From a checkpoint of a small contrastive audio-text model: text encoder activation gelu.
Rows from block 11 of the audio encoder of a small contrastive audio-text model, named by matrix and row number. Each number is 500 + 40 x the weight over its row's rms, rounded and kept within 0 to 999. All counts start at 0. Numbers have three digits each.
After each channel's rows are labels from the 100 clips, of 14848, where the channel reaches its highest value: "responds to" is what is common among them; "peak on" is the class under the peak. Only what is clearly more common there than usual is listed. The data: synthesized solo parts of chorales (CocoChorales).
# conv: pointwise conv (encoder.blocks.11.conv.weight, 320x320x1), inputs 92-137

conv.96:521525469515496522496508529505447547431468398489538428470501560461543515504480520526452494536468473470455488565480504509548494479508569457
responds to: trombone; note G#4; note F#4; note G4
peak on: G#4

conv.291:475462490542458582564446498437524502472535517464517477471548461504459475462556502481455540566535503515492524495542572545486472511476542461
responds to: note A#4; violin
peak on: A#4

conv.105:504495550509536441443482536538514521447489536493442477538461456517514466470489541478555491503463517452502497528600493502478424461542487584
responds to: cello; note F3; note G3
peak on: F3

conv.317:513520532503481445523482432562562491486480466532447455446470476589461485467467597450526470471455474534446451507526533503496521487540559553
responds to: tuba; note D#3; note D3; note F3
peak on: D#3; D3

conv.125:445484636487614456470532528491454540524532504558559529510562467398496599497471486499471476482511552504455520484499532498525535494509529532
responds to: clarinet; note F5; note G5; note E5
peak on: E5

conv.196:547520521594517460487570544434452529395450485440475445507524518527619505499542537500502480552533485491480555481579505539536473426515518446
responds to: note A5; flute; note G5
peak on: A5

conv.261:499535534497482518503480459527541491504447489493509554421517478565451462427503560499473458473426483504524482462496461492488434513549531542
responds to: bassoon; note D3; saxophone; note B3
peak on: D3; B3

conv.59:462529476484453513513483472486487541487470473481476472516506540472509530504488447543510522423510474474542491464438540481447515514519484472
responds to: flute; note D5; note E5; note D#5
peak on: D5; D#5

conv.220:413480502471547482449502465515448449577539496538495452498496536582557446459423571507504490470466520527534508410512430483495477486440514504
responds to: saxophone; note C4; note F4; note C5
peak on: F4

conv.171:491485497504491468473533431503462499531451466524496475476468493545489482499485616504491550441481455503478463528452491451574562440602467454
responds to: note A3; tuba; note B3; note G3
peak on: A3

conv.226:491534471555500523497497501567551402544439503611493486497472559512498574486509511422474544573481490472479510520519474496566512500560501494
responds to: cello; note A3; note G3; note B3
peak on: A3

conv.37:570514534432477450456488513523529510515503581486486507472538472488460517527501545505525598489493582485496516505489560497485457476482495530
responds to: note D4; bassoon
peak on: D4

conv.265:521519562479478506502533544485446506443474468477548472433518469523480507466503607500479516498549524486434554540489523513487499441521501425
responds to: note A5; note G5; violin; note A4
peak on: A5; A4

conv.233:557495503576514515478487534471480488476476505472563455540498527505504488501499581534488510549521573487452473513525572508529484439495421484
responds to: oboe; note C5; note A#4; note C#5
peak on: C5

conv.184:573461439521468603521496570556525524515514430435512529499429498462499527507553507483512535497494460532472519473465495494494516505454514565
responds to: note D4; note B4
peak on: D4; B4

conv.304:527492561515594461513580506539476509448551486589548509505501515522563585502530485475511518495584556541489521496521499512443434501475506514
responds to: clarinet; note G3; tuba; note G5
peak on: G3

conv.210:472450526519506518529460547482419461544482473538528516488487506454547526520500482481428484434522481489503454524452415512465477591539493486
responds to: note B4; violin; note C#5
peak on: silence

conv.44:472481519473465502511478514429532473479423465479506527486504509448516568491440482494516524566508492511518436536460510463566447588466520485
responds to: note G3; tuba; note A3
peak on: G3

conv.45:484537528550536487611445512462594569520580485513596473498525513579510488455598463525465572479509511462478548467503521583440455441528466477
responds to: note A#4; note A5; note A4; note G5
peak on: A#4

conv.268:498488463409450421529430531498336502469516506499504530512451497502515542496479536487521480496530480545548463444495446434443567566554486573
responds to: clarinet; note C4; note D4; note D#4
peak on: C4

conv.293:544484456574523566548550526478562511461519497513488511454470426601517481497569494520545492532443432474511531532584467582512557562506487603
responds to: note D3; tuba; cello; note A3
peak on: D3

conv.235:475473512496488467481526503476464448457544478477442504546519455541511498477479473488557457453468463459505494543409513489449505481508504495
responds to: note F#5; note F5; note F4; note F#4
peak on: F5; F4

conv.31:497518490525489475458406484500415494472547442480623530511544549461485474551518502490508585495543509476497504528477525546488513467503501522
responds to: note A#4; note A#5; note A#3; bassoon
peak on: A#4; A#5

conv.141:499526488500504523514485459487534481582464496501491537464529447509470420444461497513461409505597501458466477465409492472502555503524430495
responds to: note G#5; violin; note F#5; note A#5
peak on: G#5

conv.231:489507482586474502504468514529521470487501526507607417464468496531491456481546505529547587455535556476530562472421450575457527501475435512
responds to: note A5; note G5; flute
peak on: A5

conv.80:420528438461583526474505504461472539534497495610486514515509518541514537526505487473462445492472461495500465457555498471451480476534458489
responds to: clarinet; note B4; note G#4
peak on: B4; G#4

conv.22:479415471513458400524510504451470567481492478514478420565527447433585442478586552513523519495519409459559525498492463546539540583522476472
responds to: note D#4; clarinet
peak on: silence

conv.289:462482482465474494471513477470473467465515435498454459490462421487474523486489463446452463446464468513593474510497512488461461449463499466
responds to: note C5; violin; note A#4; note D5
peak on: C5

conv.135:477437476540430553480573478523453498489408460472524433473497505496518451443476520530561517430577478462530484445493505533540469509527560448
responds to: tuba; note D#3; note D#4; note A#3
peak on: D#3; D#4

conv.112:574484532512468445566550450509569491544500578488529541471509456551454522536503530508449498494536489518428434588519538514554554478454514491
responds to: note E4; note F#4
peak on: E4

conv.102:530457526477532457485514562501486477497488587510507471533498485574489544549475598449473472455498543478535486457481460530518559501429504541
responds to: note C4; tuba
peak on: C4

conv.70:558459519475522402517508488451499483455467504485499439483435523484568573509476460487488553440531514478598441484485453480509540439492490466
responds to: note A5; note G5; note A4; horn
peak on: A5; A4

conv.97:467483492485597476474576484498486467495581457529488484473508468495452574516496521470505451499503581524528475480494534501499518469470457527
responds to: note C#5; horn; note C5; clarinet
peak on: C#5

conv.239:443476497464499522571516537540487498508457463494490557447516468432508482475421515486492459566558469511473501444549448394546545540483456512
responds to: note G#5; violin; note F#5; note A#5
peak on: G#5

conv.185:543445512574594463504516485521458522478471499570500568548501547499511492477501460544494477508539491417515450507472483476423501493467494471
responds to: saxophone; note C5; note A#4
peak on: C5

conv.103:497448446518544499550391494463472600517543486497465441465493534473533517576547437465503520516545435510556510427513487600492457458522518532
responds to: note A#4; note A4; tuba
peak on: A#4

conv.200:528483536567452521547491530526562465509531529421525563482533528487441458539504573539493596520534489485473527512513554530493520466471584551
responds to: bassoon; note G3; note A3; note A#3
peak on: G3

conv.245:478510534488520463491521553582458514445461490423467533463478495523574503518491514481542562459417519532465514519489530425508533487569437516
responds to: note A4; horn; note A5; note G5
peak on: A4; A5

conv.92:539415420511509495517496491558547511588516539513574468561588496458445462478580478537476519464555520471491541450484476597488544484487480439
responds to: cello; note G#3; note E4; note A#3
peak on: G#3; E4

conv.9:540499512548479519478493463550486504614499534495567474491499497520528513595507556532562571494542544541498551457438474505491521421428548515
responds to: viola; note F4; flute
peak on: F4

conv.123:545462581560538408485488460482456545451572515521508459502588509436540516456479488459576469439526539488544478474498501501483502457452562542
responds to: clarinet; saxophone; note C5; note E5
peak on: E5

conv.281:474410465501535574495503479468495492498515436512464518442525525404458536540494431526490500511567520439466517448409477526483494468434469547
responds to: note D#4; note D4; tuba; note D#5
peak on: D#4; D#5

conv.116:535488556492477441471498511513549499485484610503504461501518490493508463491480570519520487466501552481532461481460484494484529532496465588
responds to: horn; note C5; note D5; note C#5
peak on: D5; C5

conv.259:535482518484456540607503453551572540537538549523502473564460457479507500448640492474443533458512493515503548494513463646512476492486508480
responds to: note A3; note A#3; bassoon; note A4
peak on: A3

conv.283:508516533534539415532595511444588490537487466535477483506449461562568521517489532493525575476516502545518501456485517491486480411512494480
responds to: note A5; note G5; flute; note A4
peak on: A5; A4

conv.137:561494479478516485520544538555530461479537496535496514536462472510452610521564539525488522492460526529476560492541510576537514405482483509
responds to: viola; note A4; note G4; note A#4
peak on: A4

conv.189:556455490529504477553508534552489476536516531485568426525568503451475501514476509460505466481511519537438468474517488435531501518526461484
responds to: note D4; note D#4; tuba
peak on: silence

conv.178:533477492424449560565514520538518478590450493559424493500505515465468576505513514455437479509465532511519436517526498530495514528526492534
responds to: saxophone; note D4; note E4; note F#4
peak on: E4

conv.201:540468460501499490509440526489469515569536435448510459496485493487444425573559475534569543508554473485544580468489519539464516489438490479
responds to: note C4; note F4
peak on: F4

conv.192:450525428542465542458464473531436527462494492516515511509490505542437489500534542544466497474446485475475517483530449453455541502482502599
responds to: note E4; tuba; viola; note F#4
peak on: E4

conv.246:442467502427447478486500478479517479490510525485496509491447497445532451485485478508470506441543491493466511454421597503533505522405512467
responds to: violin; note G#4; note A#4; note A4
peak on: G#4; G4

conv.219:486476496477431490446536487446493434514522562481424548526489545448486482533537437471504480601488522452507506570479486522531485531468506515
responds to: violin; note C#5; note G#5; note F#5
peak on: C#5; G#5

conv.158:493459455497436506486488468501458585451510421539478412538512487497525510529511560464587466531486485447505537530563525512500458476535483565
responds to: oboe; note A4; note B4; note A#4
peak on: A4

conv.20:495496473540544503514515559495496475536449495513506484514518484504454510565553547555494472518469564462530532528472464541548509504471413526
responds to: horn; note C#5; note C5; note D5
peak on: C#5; D5

conv.149:484527561481549484452491504522440504550504635455462509435533470482465498558499536531549509466509607479513540520514507503471587511413511493
responds to: note C#5; clarinet; note C5; note D#5
peak on: C#5

conv.272:491541459391468579454520489528472514441477488476474518508510482479474521471509527496437494562561462438557494530455518484468501551494514476
responds to: note C4; note A#3; bassoon; note C#4
peak on: C4

conv.252:497566520537462608506499513470523383491504487456561505467443497580432473563446485529443467440515558525574412461442522443525490447418516503
responds to: note F5; note F#5; trumpet; note D#5
peak on: F5; E4

conv.16:497502453509511509573405495492481536495485496513543469470451532457548506473516506512439551489547493561485515439552508518475531476502554498
responds to: note D#4; note D4; tuba; instrument: clarinet
peak on: D#4

conv.48:470517582475444427554486528520533537488446528517488512471472492491449487475497592515490478522491473492453472463529501492578494500507586519
responds to: bassoon; note A3; note G3; note B3
peak on: A3

conv.140:430507504557461477483485520549486463471519468455447517527448505437481423510529541486547441482447503495517533421452475496518447534510464452
responds to: note C5; clarinet; note C4
peak on: C5; C4

conv.2:497483489496498458459490511495477557485522495534526483511462514553442526483477442486529493523480430535436483491507459512502505507663450533
responds to: horn; note G#4; note E4; note A4
peak on: G#4

conv.204:526548483472502494414465539540516571541479585565521436519492442559519586530502557453489519488478507468488488484540490522507544514508522521
responds to: cello; note A3; note B3; note G3
peak on: A3

conv.296:586494440577540485605482503504580466584472502488483450526473483525453574469522481469438513498482497580490520453549571529480482504489508427
responds to: note D4; note D#4; note D3; tuba
peak on: D4; D3

conv.312:503439514500469454496477512453503449521534522515519482515558527458498569585444461535556512499553481523436540479525465469515455534474471491
responds to: note F#4; note F#5; clarinet
peak on: silence

conv.152:442545555525486484532465496555594470517502510528505485508550468614421538509434481501534501489573429487468531492573499471540450517487508573
responds to: note B4; violin; note A4
peak on: B4

conv.167:488585518524460520495512607473539495540454460496574486459438505479511535597533532642437507504519520453483552519452491510532530558496502527
responds to: flute; note C5; note D5; note G5
peak on: C5

conv.191:486507533534515492502671549533486494517469476492498518511554528481529582471558514512602509526530485497478505541457552553562465452486466471
responds to: note G3; tuba; note A3; note G4
peak on: G3; silence

conv.53:420485510494503527520429504458504490538448505550611463490473510541506512503505477534491531563511456525478493509492499498474429595487474467
responds to: note B4; violin; note B3; tuba
peak on: B4; B3

conv.51:467487468510582474481514518521466573528531521539527489544466505442515468529487404534464503507487478554473469439484489478393504446468486515
responds to: tuba; note D#4; note D4; horn
peak on: D#4; D4

conv.23:489462505545530447507530486476492500455525494557518455515525540495470508557490526454503511551522519471459563456519494475478498463539433486
responds to: note F#4; viola; note E4; note F#5
peak on: F#4; F#5

conv.40:498440464450535495551534526521543489499541452509522473452537434526447488508576533508447533490552460542517537439499493572461486498496473509
responds to: note A#4; note A#3; instrument: violin; bassoon
peak on: A#4; A#3

conv.264:420585544501501471529497440488486469479466525476508512511434504548511508438451472500502460518480499487482472469542467437461440501481536532
responds to: note F#5; note F#3; note E5; instrument: flute
peak on: F#5; F#3

conv.98:538479563399483507513508500463510533480567514445570502465498441445468516545558529491444537594544537494480451560491429590540457433470545526
responds to: note A#4; violin; note G#4; note C5
peak on: A#4

conv.24:588484521497453589437543459455515448525526472510472476501463482508494506489444440426521514504452470526489510559446427501451494569452437517
responds to: note A4; note A#4; flute; note B4
peak on: A4

conv.84:489475507507430499468462557480498542493539510511459600484506460488602496454481479477502485506464502474516523513518522491537445495453474556
responds to: violin; note A#4; note G#4; note B4
peak on: G#4

conv.142:503458480453494525480481493485462487501489518494515502605504496542511490519505563502509536416497493484451459448512500480493510463474472479
responds to: note F3; tuba; note A#3; note G3
peak on: silence

conv.202:491492494522488547483506470449477537511577447500534545519493456499467491553461517516469483445585474545488548497496536489477480469530516567
responds to: tuba; note E4; note E3; viola
peak on: E4; E3

conv.190:524574469457474489513472523524587566535483533555433536518533493524540591471537526458510502464526455430566454514525495555541562502559508464
responds to: cello; note A3; note B3; note G3
peak on: A3

conv.298:584484488534562488442588465565550527505419449503519471547583449476493533487468494445505469498572524465555493419494545434500448503490489421
responds to: note G3; tuba; note A3; note G4
peak on: G3; G4

conv.85:513555434538451509486469599499506463497482468459558530437495520435498553567507550614516508497520583505534561499477493472497550498498528492
responds to: flute; note C5; note C#5; instrument: viola
peak on: C5; C#5

conv.63:492496506504465545462577496489518489527501490457505525480536496520427494478532472460507523563453468453516543533492469560495490439474492537
responds to: note D#4; note D#5
peak on: D#4; D#5

conv.66:501528533490532510499481575478530488512460502598460480462496521458479644535504548479561488518436500468524530496518519482553515447552493504
responds to: cello; note A3; note G3; note B3
peak on: A3

conv.56:469523509469492520496489518459507513570460571493488546483482517479441471454496492529503404519527593470524435511467498550528535534378505467
responds to: note D#4; note D4; note D#5
peak on: D#5; D4

conv.209:496488580515450446431492429526401483417515523452464470541531490493514429496479535500560504513522512446506559502428447480428479562481466593
responds to: tuba; note E3; note E4; instrument: viola
peak on: E3; E4

conv.306:479520656460474525438492505466433495492532500533529402551504464522530494507505521451468506570490539505499444627529447485480534511486501479
responds to: note A#3; note A#4
peak on: A#3; A#4

conv.30:476490513365487460517498523470396563363531549525445528511503516488517548524543464498558510490507474455536523481561480509465524587539490493
responds to: note C4; clarinet; note D4; note F4
peak on: C4

conv.147:470510544482489418503430486558511519472450512527554563520484518528463540542479473505535537497520456432538467468476433435388533485554459567
responds to: note D3; tuba; note A3; note D4
peak on: D3

conv.275:422461528501503551532475435512573543560505514514495523446502517530476505472513548462509556483507511450517554507531526532540500520488575509
responds to: trombone; note G#4; note G4; note F#4
peak on: G#4; G4

conv.36:515475489503485473585513499607598520528512460553519482459588463607494509464492507501579519443602439577510526478540532556527507484546480496
responds to: note G#5; violin; note D#5; note A#5
peak on: G#5; D#5

conv.257:470519552530534505541477563504539511550522466527504485453450478558446572507529559495489461484487531492499456433478487561539539463524543478
responds to: note C5; note B4
peak on: B4; C5

conv.72:439454476471444541509463494493500535526517471455498572474550499509449497510515491546499488462491456478496480434458585489463478556487548539
responds to: bassoon; note D4; note D#4; note G3
peak on: D4; G3

conv.227:509481472600498460541448531439482548543508407513520499454520492480456511491493570471565463539512441541475547420494503539558499519535416489
responds to: note E4; clarinet; note F#4; note D4
peak on: E4

conv.89:545607515490414443502519522491509474531478616476525510538483464462482496507457522502499533505503539488495499533485508505468530510443476521
responds to: bassoon; note F3; note F#3
peak on: F3

conv.143:537488535466521380522475461580529481448513518510476455512573524525439491475487554488540538479497467493497584524541506457537573493529488471
responds to: note F5; note F3; note F#5; note D#5
peak on: silence; F3

conv.292:429533481531444528440473449481460427483497492492525535547454524474545491490509492469528529551462467557502528527447555495448489446539427455
responds to: violin; note G#4; note A#4; note B4
peak on: G#4

conv.109:468487497508510415583472486404565484548470466526578538461484545432511521513566542482497521455516412466452540473451528514507468467550440429
responds to: note A5; note G5; flute
peak on: A5

conv.133:503572558485514523504477557492493489419466533466507505467495478498462473484475478529548488542444566467567460551462477517470582496442480559
responds to: note C#5; horn; note C5; note B4
peak on: C#5; C5

conv.126:544478480477499490468426524497488476453463551488516511456479443492512561523469511467480490534493519445490451477504480450517547496489475514
responds to: violin; note A4; horn; note B4
peak on: A4

conv.258:439506534551463504459517470508472546507477506513522508458522508519484495462383475447518524505527476485503538487517490434511515512496528462
responds to: note F3; note G3; tuba; cello
peak on: F3

conv.25:538524526524500480500539563534514453512501530498555518462477476494420499550489556564505514500532601532565512481459504507413540510453521546
responds to: note C5; note A#4; note C#5; note D5
peak on: C5

conv.216:441514532539500468472461483551477421516519529476520534505454492490470435531496509529471493566544529509459508515462513450545481472376523533
responds to: tuba; note E4; note E3
peak on: E4; E3

conv.180:509499510467540487530516513457525540491592553494537486475533464464469499497576511511452542572568553501503532596552519585492492504497535484
responds to: note A#4; violin
peak on: A#4

conv.86:549430435520480510488514458500583500582480543505499547546595500496467534485470470480552434472523467493461534506510483477518528432539464500
responds to: clarinet; note E4; note F#4; note G4
peak on: E4

conv.174:532519507470461492559492497477507559563453557532543527496433479486485570558458501499457455541559484540496470509499485455452468539506475555
responds to: note D#4; tuba; note D4; note D#3
peak on: D#3; D#4

conv.55:438528484427600462512527440540468505426567504601510517530499503511510519505490470546540522510539523542503448493428542527473519481521487454
responds to: note D#4; note D#5; tuba; instrument: clarinet
peak on: D#4; D#5

conv.164:529513456507523525480535485542485507585559500519483472506547499521471485489565472487545463448526503552495518479511513562498545478490465507
responds to: note C4; note F4
peak on: F4

conv.161:550488595433485481507511539412404509420516525462552415440508513507514528569520489481535643482503521470512503504471546503516525420487516489
responds to: note A5; note A4; note G5; note B4
peak on: A5; A4