Weights of a small contrastive audio-text model: text encoder norm rmsnorm, 10200 steps.
Rows from block 8 of the audio encoder of a small contrastive audio-text model, named by matrix and row number. Each number is 500 + 25 x the weight over its row's rms, rounded and kept within 0 to 999. All counts start at 0. Numbers have three digits each.
After each channel's rows are labels from the 100 clips, of 14848, where the channel reaches its highest value: "top examples" is what is common among them; "loudest band" is the band of the loudest frequency at the time of the peak. Only what is clearly more common there than usual is listed. The data: synthesized solo parts of chorales (CocoChorales). In brackets: how many of the 100.
# conv: width-5 conv, dilation 2 (encoder.blocks.8.conv.weight, 320x320x5, each kernel summed), inputs 0-159

conv.57:511518517467504493526494500549604529585497481496461528495464471495498462482489476460541472543520496503488477482496509452524493501526500488475492490468482488482515468484558488495490502494510500451491491513520530455444504466497540482498514547529479507531463558505487490558494503514511501511494536500480478472490497496545495497493474492473532479495502476494478485473549511491518490544535563497495516504518499520482508490504491488463493500513519507487508510499510524488521517490467528
top examples: note B3 (63); tuba (45); note B4 (37)
loudest band: 250 to 500 Hz (76)

conv.60:494509516502509519524540460496468476527493553495514475482517475566545546514490509538493495482495529469470438437531452470486496497521536489482489494519484506497502534470503515537509518514524488471510540495483502518455477503477515531519499475501525513482481473516451494510464489466520495487511521506481527482463493502514518444485484545515464507506471523465503483518437516520547461480492483523472554491469473527474535501514518515485497511478518537482525512506466516520467490563476500
top examples: note B4 (51); saxophone (43); note A4 (42); violin (38)
loudest band: 250 to 500 Hz (83)

conv.181:456489485518484471487507495493514495539451506516525485489508469457474466491491506463519496506480474488489510473463506477482442513493508455494457485507486508529524491475508486539510526522497459495475538534505492468489488501504496515547478509484492500456497522494485459529571503475474499459548480518464496527448482500498485494554469481499495441479498499513487531473458494555500456505505458466474505493496478499442504495495509452479498488533487520471495509515515455484489522514506494
top examples: violin (62); note B4 (53); saxophone (38); note A4 (38)
loudest band: 250 to 500 Hz (88)

conv.258:505499503474494477469544469444494509499517508444498516508525511520548514487461507503497516510524532481515501526515525456526495475478518506517505515525514437512469513458510527500483513472515505474525522543508524520457481561537505472446495542504510494510453488566470506471509474538466525504446556534514488507490492536491520489483500484491470512499507504524489497482497446497484515487479491471501538452491477551498469520490531507486499487496556495493493507461517505502538511526517482
top examples: note B4 (91); violin (42); note C#5 (25)
loudest band: 250 to 500 Hz (85)

conv.257:542553507485434523538478493505572494544423526492500473444495466526501506493508481470513518506471512508523500472498542504564515496502525496462495498492503465492525508487542533504479538519494502457497533460521527504511470522497544462459462506514496546495502504465491477547460519478476502528499503477461509480496488482540498525469474514500491489531468525478478514491514468516504488494513513482484498479491505474481519545496448479451495500476480457452492516524493476511505498472474542
top examples: note B3 (96); tuba (73); note A3 (36); viola (25)
loudest band: 250 to 500 Hz (87)

conv.75:502481467455501509516471552520589522549491525477465491501451497495545505500489485488517527547485521534538481500491479492506524520543503466458535497509498468472514494494497476526499536511494520435520489489537542496479487461485488528500463541517491488496513588526495543577546494520484502491488529527496523524486495467543497459520463480517511511461498524479497504479531478493527509555560555466501489502527483542477500484485521535480514532532470495511488460493494480508533533516465559
top examples: note B4 (80); violin (49)
loudest band: 250 to 500 Hz (89)

conv.74:533487466480466537481490495516456508484503474518548544481483518478512480475497513468523472498498485488486527499505507530533556518532459509506491487501520497512440478502457506496498548477474550537465486521507459496561468499490490474483508480524491475525569493485499538524493513500512476522509491538507485489586458513453468532492508479494524478527495492506516506460543523509483514510487515496473489525490512499497496488521492505503460500483505516485493481517521475551521484491529468
top examples: tuba (100); note A3 (67); note A#3 (62); note B3 (35)
loudest band: 250 to 500 Hz (100)

conv.51:471477517482511543470453507474509519515476522524509527509488483521472516500486528479522450491495502490539514476468460504549513495496555481560522499545480494471495497558508492465512504505490488511550521449495524466522547470475551521512493510489486514493518509508560535533495507520499488497480480503498506484525470478505483513509477505492498501479475488469440491491524498511502528522509527464498489516560475517490502530494513505519503503494468471538531472489524479513473490521482495
top examples: note B4 (100); violin (62); note C#5 (28); horn (26)
loudest band: 250 to 500 Hz (93)

conv.221:468476491501509507493483510514490472490506506507469471515490511516484513513516493498461498505472560474542493527529496508486523536498510517475561489497492500495533504514468507478488517486478532499513457456483469537475513529525479488514510541486483511506446514499494541499467467541498505579516504493550502520461516485540475535489473548486463584505483512460511506509579500468519539518500541501475482512470511522507489485524521474475512488497490486476506498480500479472510489543486529
top examples: violin (100); note A5 (68); note G5 (59); note A#5 (48)
loudest band: 500 to 1000 Hz (86)

conv.52:522524502478535506492491483470498504471521458484474489470532487484486496476501559496493470497480502505502511460491457511513475516468484498453505491504503494470480468514519510472484487482470495482495493492517471481502521509446540506447501511482475489485506503461558481493483504467480493499460483473450469472497509487504508492489483522481526474503496483493502510508475469519525548480503543517485475498584490466473498454494473513476542479483463521540489489510443503476477462499473459
top examples: note A5 (63); note G5 (41); flute (40)
loudest band: 500 to 1000 Hz (63)

conv.118:502516456529510511454449517512541512496479488483510473489507473524455441461517520458506493511477520522544506521496475493509521526491475520502478518450511500476510514509483509492484516504477544521496498495530520516491496498472522536480487488485452518463513537495515512535507511481522490543479512479468496473479463460477458487523475484495501502506499500516549547480512534500506554531508526499488477523526485508459514493454474520485516529520512516518523496518496435524468447471530523
top examples: violin (100); note A4 (76); note B4 (55); note A#4 (47)
loudest band: 250 to 500 Hz (94)

conv.157:453488522524505502482494478554549506514515491443479501538537519514473483460463482514480471534480509533512466509491498464530555510505520528536508513530496500452493502525492525458495475533508511491552472511509554498493490449533493539537492482537454467539491507474475509554483521523537515496455493500484516483505509515490482485456476497486514495491496487532481489504561513512482513518524454491506497505542494497491513491470513528521462529498537489501483516488514542496502478526516527
top examples: note B3 (57); tuba (52); note B4 (42); note A3 (27)
loudest band: 250 to 500 Hz (79)

conv.91:501515520470548464465464488504459472492455474514502500537490496535498479477454495499485495517476493483513496525441481510494533495509508494540536483487477454517497496469496503470463485411502541502527481498549469523484539477490526530500494483478476499511523483491515530465537524531483519481471511456510513485537470478487516551495523444464525500508493511505487495512519476492446510566483505524501481510517472464516507497523501498502502473492521427537504503494500493497467486475512482
top examples: note A5 (48); note C5 (44); note G5 (36); flute (34)
loudest band: 500 to 1000 Hz (83)

conv.170:509484510474505520477462511539576516518519457495516466479477503507521493460452525532522530551464520457479512472513490501518493490495459499482483448504485503500482506466529474516518491479474525465508511534528527500492490506482472476499522555492490508501502532501479471538459484474493446495484515515460491508511511496560521484531488445525499468502489515475529481526497513533462498543558545498488501527529480517506467478537509539469523480503487497454529486517520488437495493531451532
top examples: note B4 (91); violin (58)
loudest band: 250 to 500 Hz (91)

conv.100:517493457514487481508489498466483486495473462474511483507503495461469483497520515474515506472525490504486557510460471489549510506507530505509442515511514540478484509481512517523510515494461508521486494503523483472573494529504522491530446492454473473526485478496517500466536456501468522447515495489507493518549485488511474525545495442498488477504516501518482519466458485514497542519468519500497505500512479501514510496459506550481470494536495503495492519492516459503483528499459489
top examples: note C4 (61); clarinet (43); note D4 (32)
loudest band: 250 to 500 Hz (74)

conv.146:512490510533472512497521513499492473474493471486478460509528488477520513494501489503464495521454448515508477472518502515490511510512507483490443484491529497482464517516485500496522487466503518428508505510511510491478537492504465559539504495494482462503461517498456539474537477507492502527503507521440540494480505472499496501519461443494479437484488499449529477534465476492485454471470461500492492491540500501510489471507500554480476459527477496575463487469505485513479536508491481
top examples: violin (59); note C#5 (56); note C5 (44); note B4 (40)
loudest band: 500 to 1000 Hz (69)

conv.213:496501506490494490466481485492480523521490439505502495479560506510498487458480514495472494467496503471481548483544531467492493557531489479472507482503504542523501538506474514492574512479481476483477497492559512529501486515509491484488467473522477485464498486445485489491476517488476497439470529471511455517490475537477510500512484458492494487504497525475492476470498463517473502564501504472487486504499454471518481508495497472486479475483557512475474560501498490513532474484574469
top examples: note C4 (100); tuba (81); note A#3 (35); note B3 (30)
loudest band: 250 to 500 Hz (96)

conv.297:530499520502482533524501475459452446527515511510516477513544544521481481484480467510487440483443485489499493492452537514468509520527535543483444483515496530490502533502473522537537476518499513500497545470506492472473515523525494507531477461469513516528503468469478498483476497493454489533493516519489537534490534512513498517475484498457514485506479503503499493523512465488519507541476483443496529486482504475510501545494506506472522529498507482493501518542510506470478493501539521
top examples: note C4 (99); bassoon (61); note A#3 (44); note C#4 (31)
loudest band: 500 to 1000 Hz (73)

conv.120:469489481485493492515504535515506481512495496481458482519473499531472522497511503496465498503479524528518500521515529465488513495475522515499541474505505485447542469477489475465490505487515509456489479467514484513466518506496480487504467489484497500481463522506482531509519502544478489473484475482539472482486488470490476478489469532483491528496512518453470498473521489478458513525532526526509483485523489493511488502480493471464472516530473446517501479484476500517529542478501496
top examples: tuba (50); note B4 (40); note A3 (32); note B3 (30)
loudest band: 250 to 500 Hz (74)

conv.308:501550487518506505486516526514498558516433481545512471458473438479523504486493508436506513498492465457501510436509451493524504492515488438504473514502462494501533506494512497520484493528555481506500490467535559502483494479493534526530518482500480508506491517492494450504516507430523503480508500455464486451460477486511512510531524471532518485476454492528484523471487507521490465482490487517482538494537507476507513509494483467484499490481481529528465465525457495532456539509460510
top examples: note B4 (62); note B3 (38); tuba (36); oboe (25)
loudest band: 250 to 500 Hz (82)

conv.63:519465468534521540550532449491491513524518504483462498536517501470519470494498507531499486504507458543482520523471493534517498480524470540491489520513526486512503494509469532511487466509450484501534459542510495505486469505548493493528492517487469462566507478492512512522444510505490489517501500522501517486518519488507463509458509452501539518440497432500528480529528496488495556501478495490535466489517500483520463482453490501478473501488507491503465498514508503497478517517476516
top examples: tuba (84); note D4 (74); note D#4 (39); note C4 (34)
loudest band: 250 to 500 Hz (89)

conv.229:529543526479519502509487485464482546510492490459492503474519492511525479482500531524491496466520512477491509496505517481508510545518530498490532507502476556500493556570467530492520505475491492488536486486541513499480535528486577507444486475494525511483496453448537488483474522502486513484475500472509475478467526529464544525471476561488536499542515514514464544469516478501528487541463505481511496502504535445508559484503477486513523468485543539540495557495489524496468473492527479
top examples: note A5 (82); note G5 (54); flute (50)
loudest band: 500 to 1000 Hz (76)

conv.69:483487493517475487504487499491481509470471470502537489513517464481545451498495482509497494547514471446518499475493525484509474486517487533518456480488446502489518534484473454532515484504482483515540559514496476466501490535495470519539505525487530501449486516524493479464565469519488495492515481521476499517455470507517523470557521475493433499498489472480466536476441511537520501493484488468471482471532528519470505513510499530496512522520500503505494473459509471490504515516471501
top examples: note E4 (88); viola (41); note F#4 (36); clarinet (30)
loudest band: 250 to 500 Hz (88)

conv.109:467485498466572458478509497506479509463471496493493454517480518488496476454450496503495502469494514539451479509466473444498501487524492437516503443493491480524469511519478486505519471478495478455520488517488489517446525452492493527518481471513481452508460484500452540480554532546482521477484507499502530515485497504477506487504521503503526483460508467475509491502497487528489476469492455474515505496470474487511506474469521537495439432547503501538443478494475513471473534493476469
top examples: note A5 (44); note G5 (39); saxophone (32); flute (29)
loudest band: 500 to 1000 Hz (86)

conv.114:496489546483465506454504511502504473458487475486482517499525469484513493451458488481486476514477458488481479484503471495469519547535465465511504484485497505476466475515507508492518512465525495464491471491482496487505499449479484517503465459514506481494524517496516525496504504502478486467515468503519502478501473488457511516473450491504485458563488553495516489464504499457506466495483492465501535543491414506449531480501496493466466450525497528488482505493569517524486504482510456
top examples: violin (57); note F#5 (55); note G#5 (46)
loudest band: 1000 to 2000 Hz (43)

conv.191:511489462485489469524491526488513537523481484500525502469478485517523488473492505486517526519509477452454541439517525479492482558523458497484487442445511539520504526482502522537552509501514514511443486471520497521518435513514503470498482506489479472505559484502463489543494522484480480497493530498499504463544483508528507498509532492523490475504456519489526514496489486500498531542498532495453518512461522511478493489490461508479477483469504519473439501498523511497506478464550535
top examples: note C4 (99); tuba (76); note A#3 (45); note G#3 (28)
loudest band: 250 to 500 Hz (97)

conv.141:542537494493511488496494497528492535484497504457465496465504498501496499490498557481468496483513491501509455448501505469472475538501522502477528493525505551442516500473474514511502498519516488446499515493439511499509486477493557467510518479530495511469481455503509498498490521500524520466473480492476492491476477469455507478473497551519554496523487538494478493487491503472549471462486517482492504511456433522474549537492507459480484486509527513475489500474493513482519467528515469
top examples: note A5 (76); note G5 (51); flute (40)
loudest band: 500 to 1000 Hz (77)

conv.73:516479462521515508529485495518503453502475505523492510490487486482510486537521513477538511497485491522470500504491506522573561494485501482535548540481477472521508470488468484472483499515497540523514455441499512510569479473501488515485514512501495463533506507517518545525502496496519495483512505517503501491559502502515470508484525532493488502513461505487498472505542519479504511492474479521494489516456541488495477467478470501520459493469516462488458524472501521539540489471481543
top examples: tuba (52); horn (27)
loudest band: 250 to 500 Hz (79)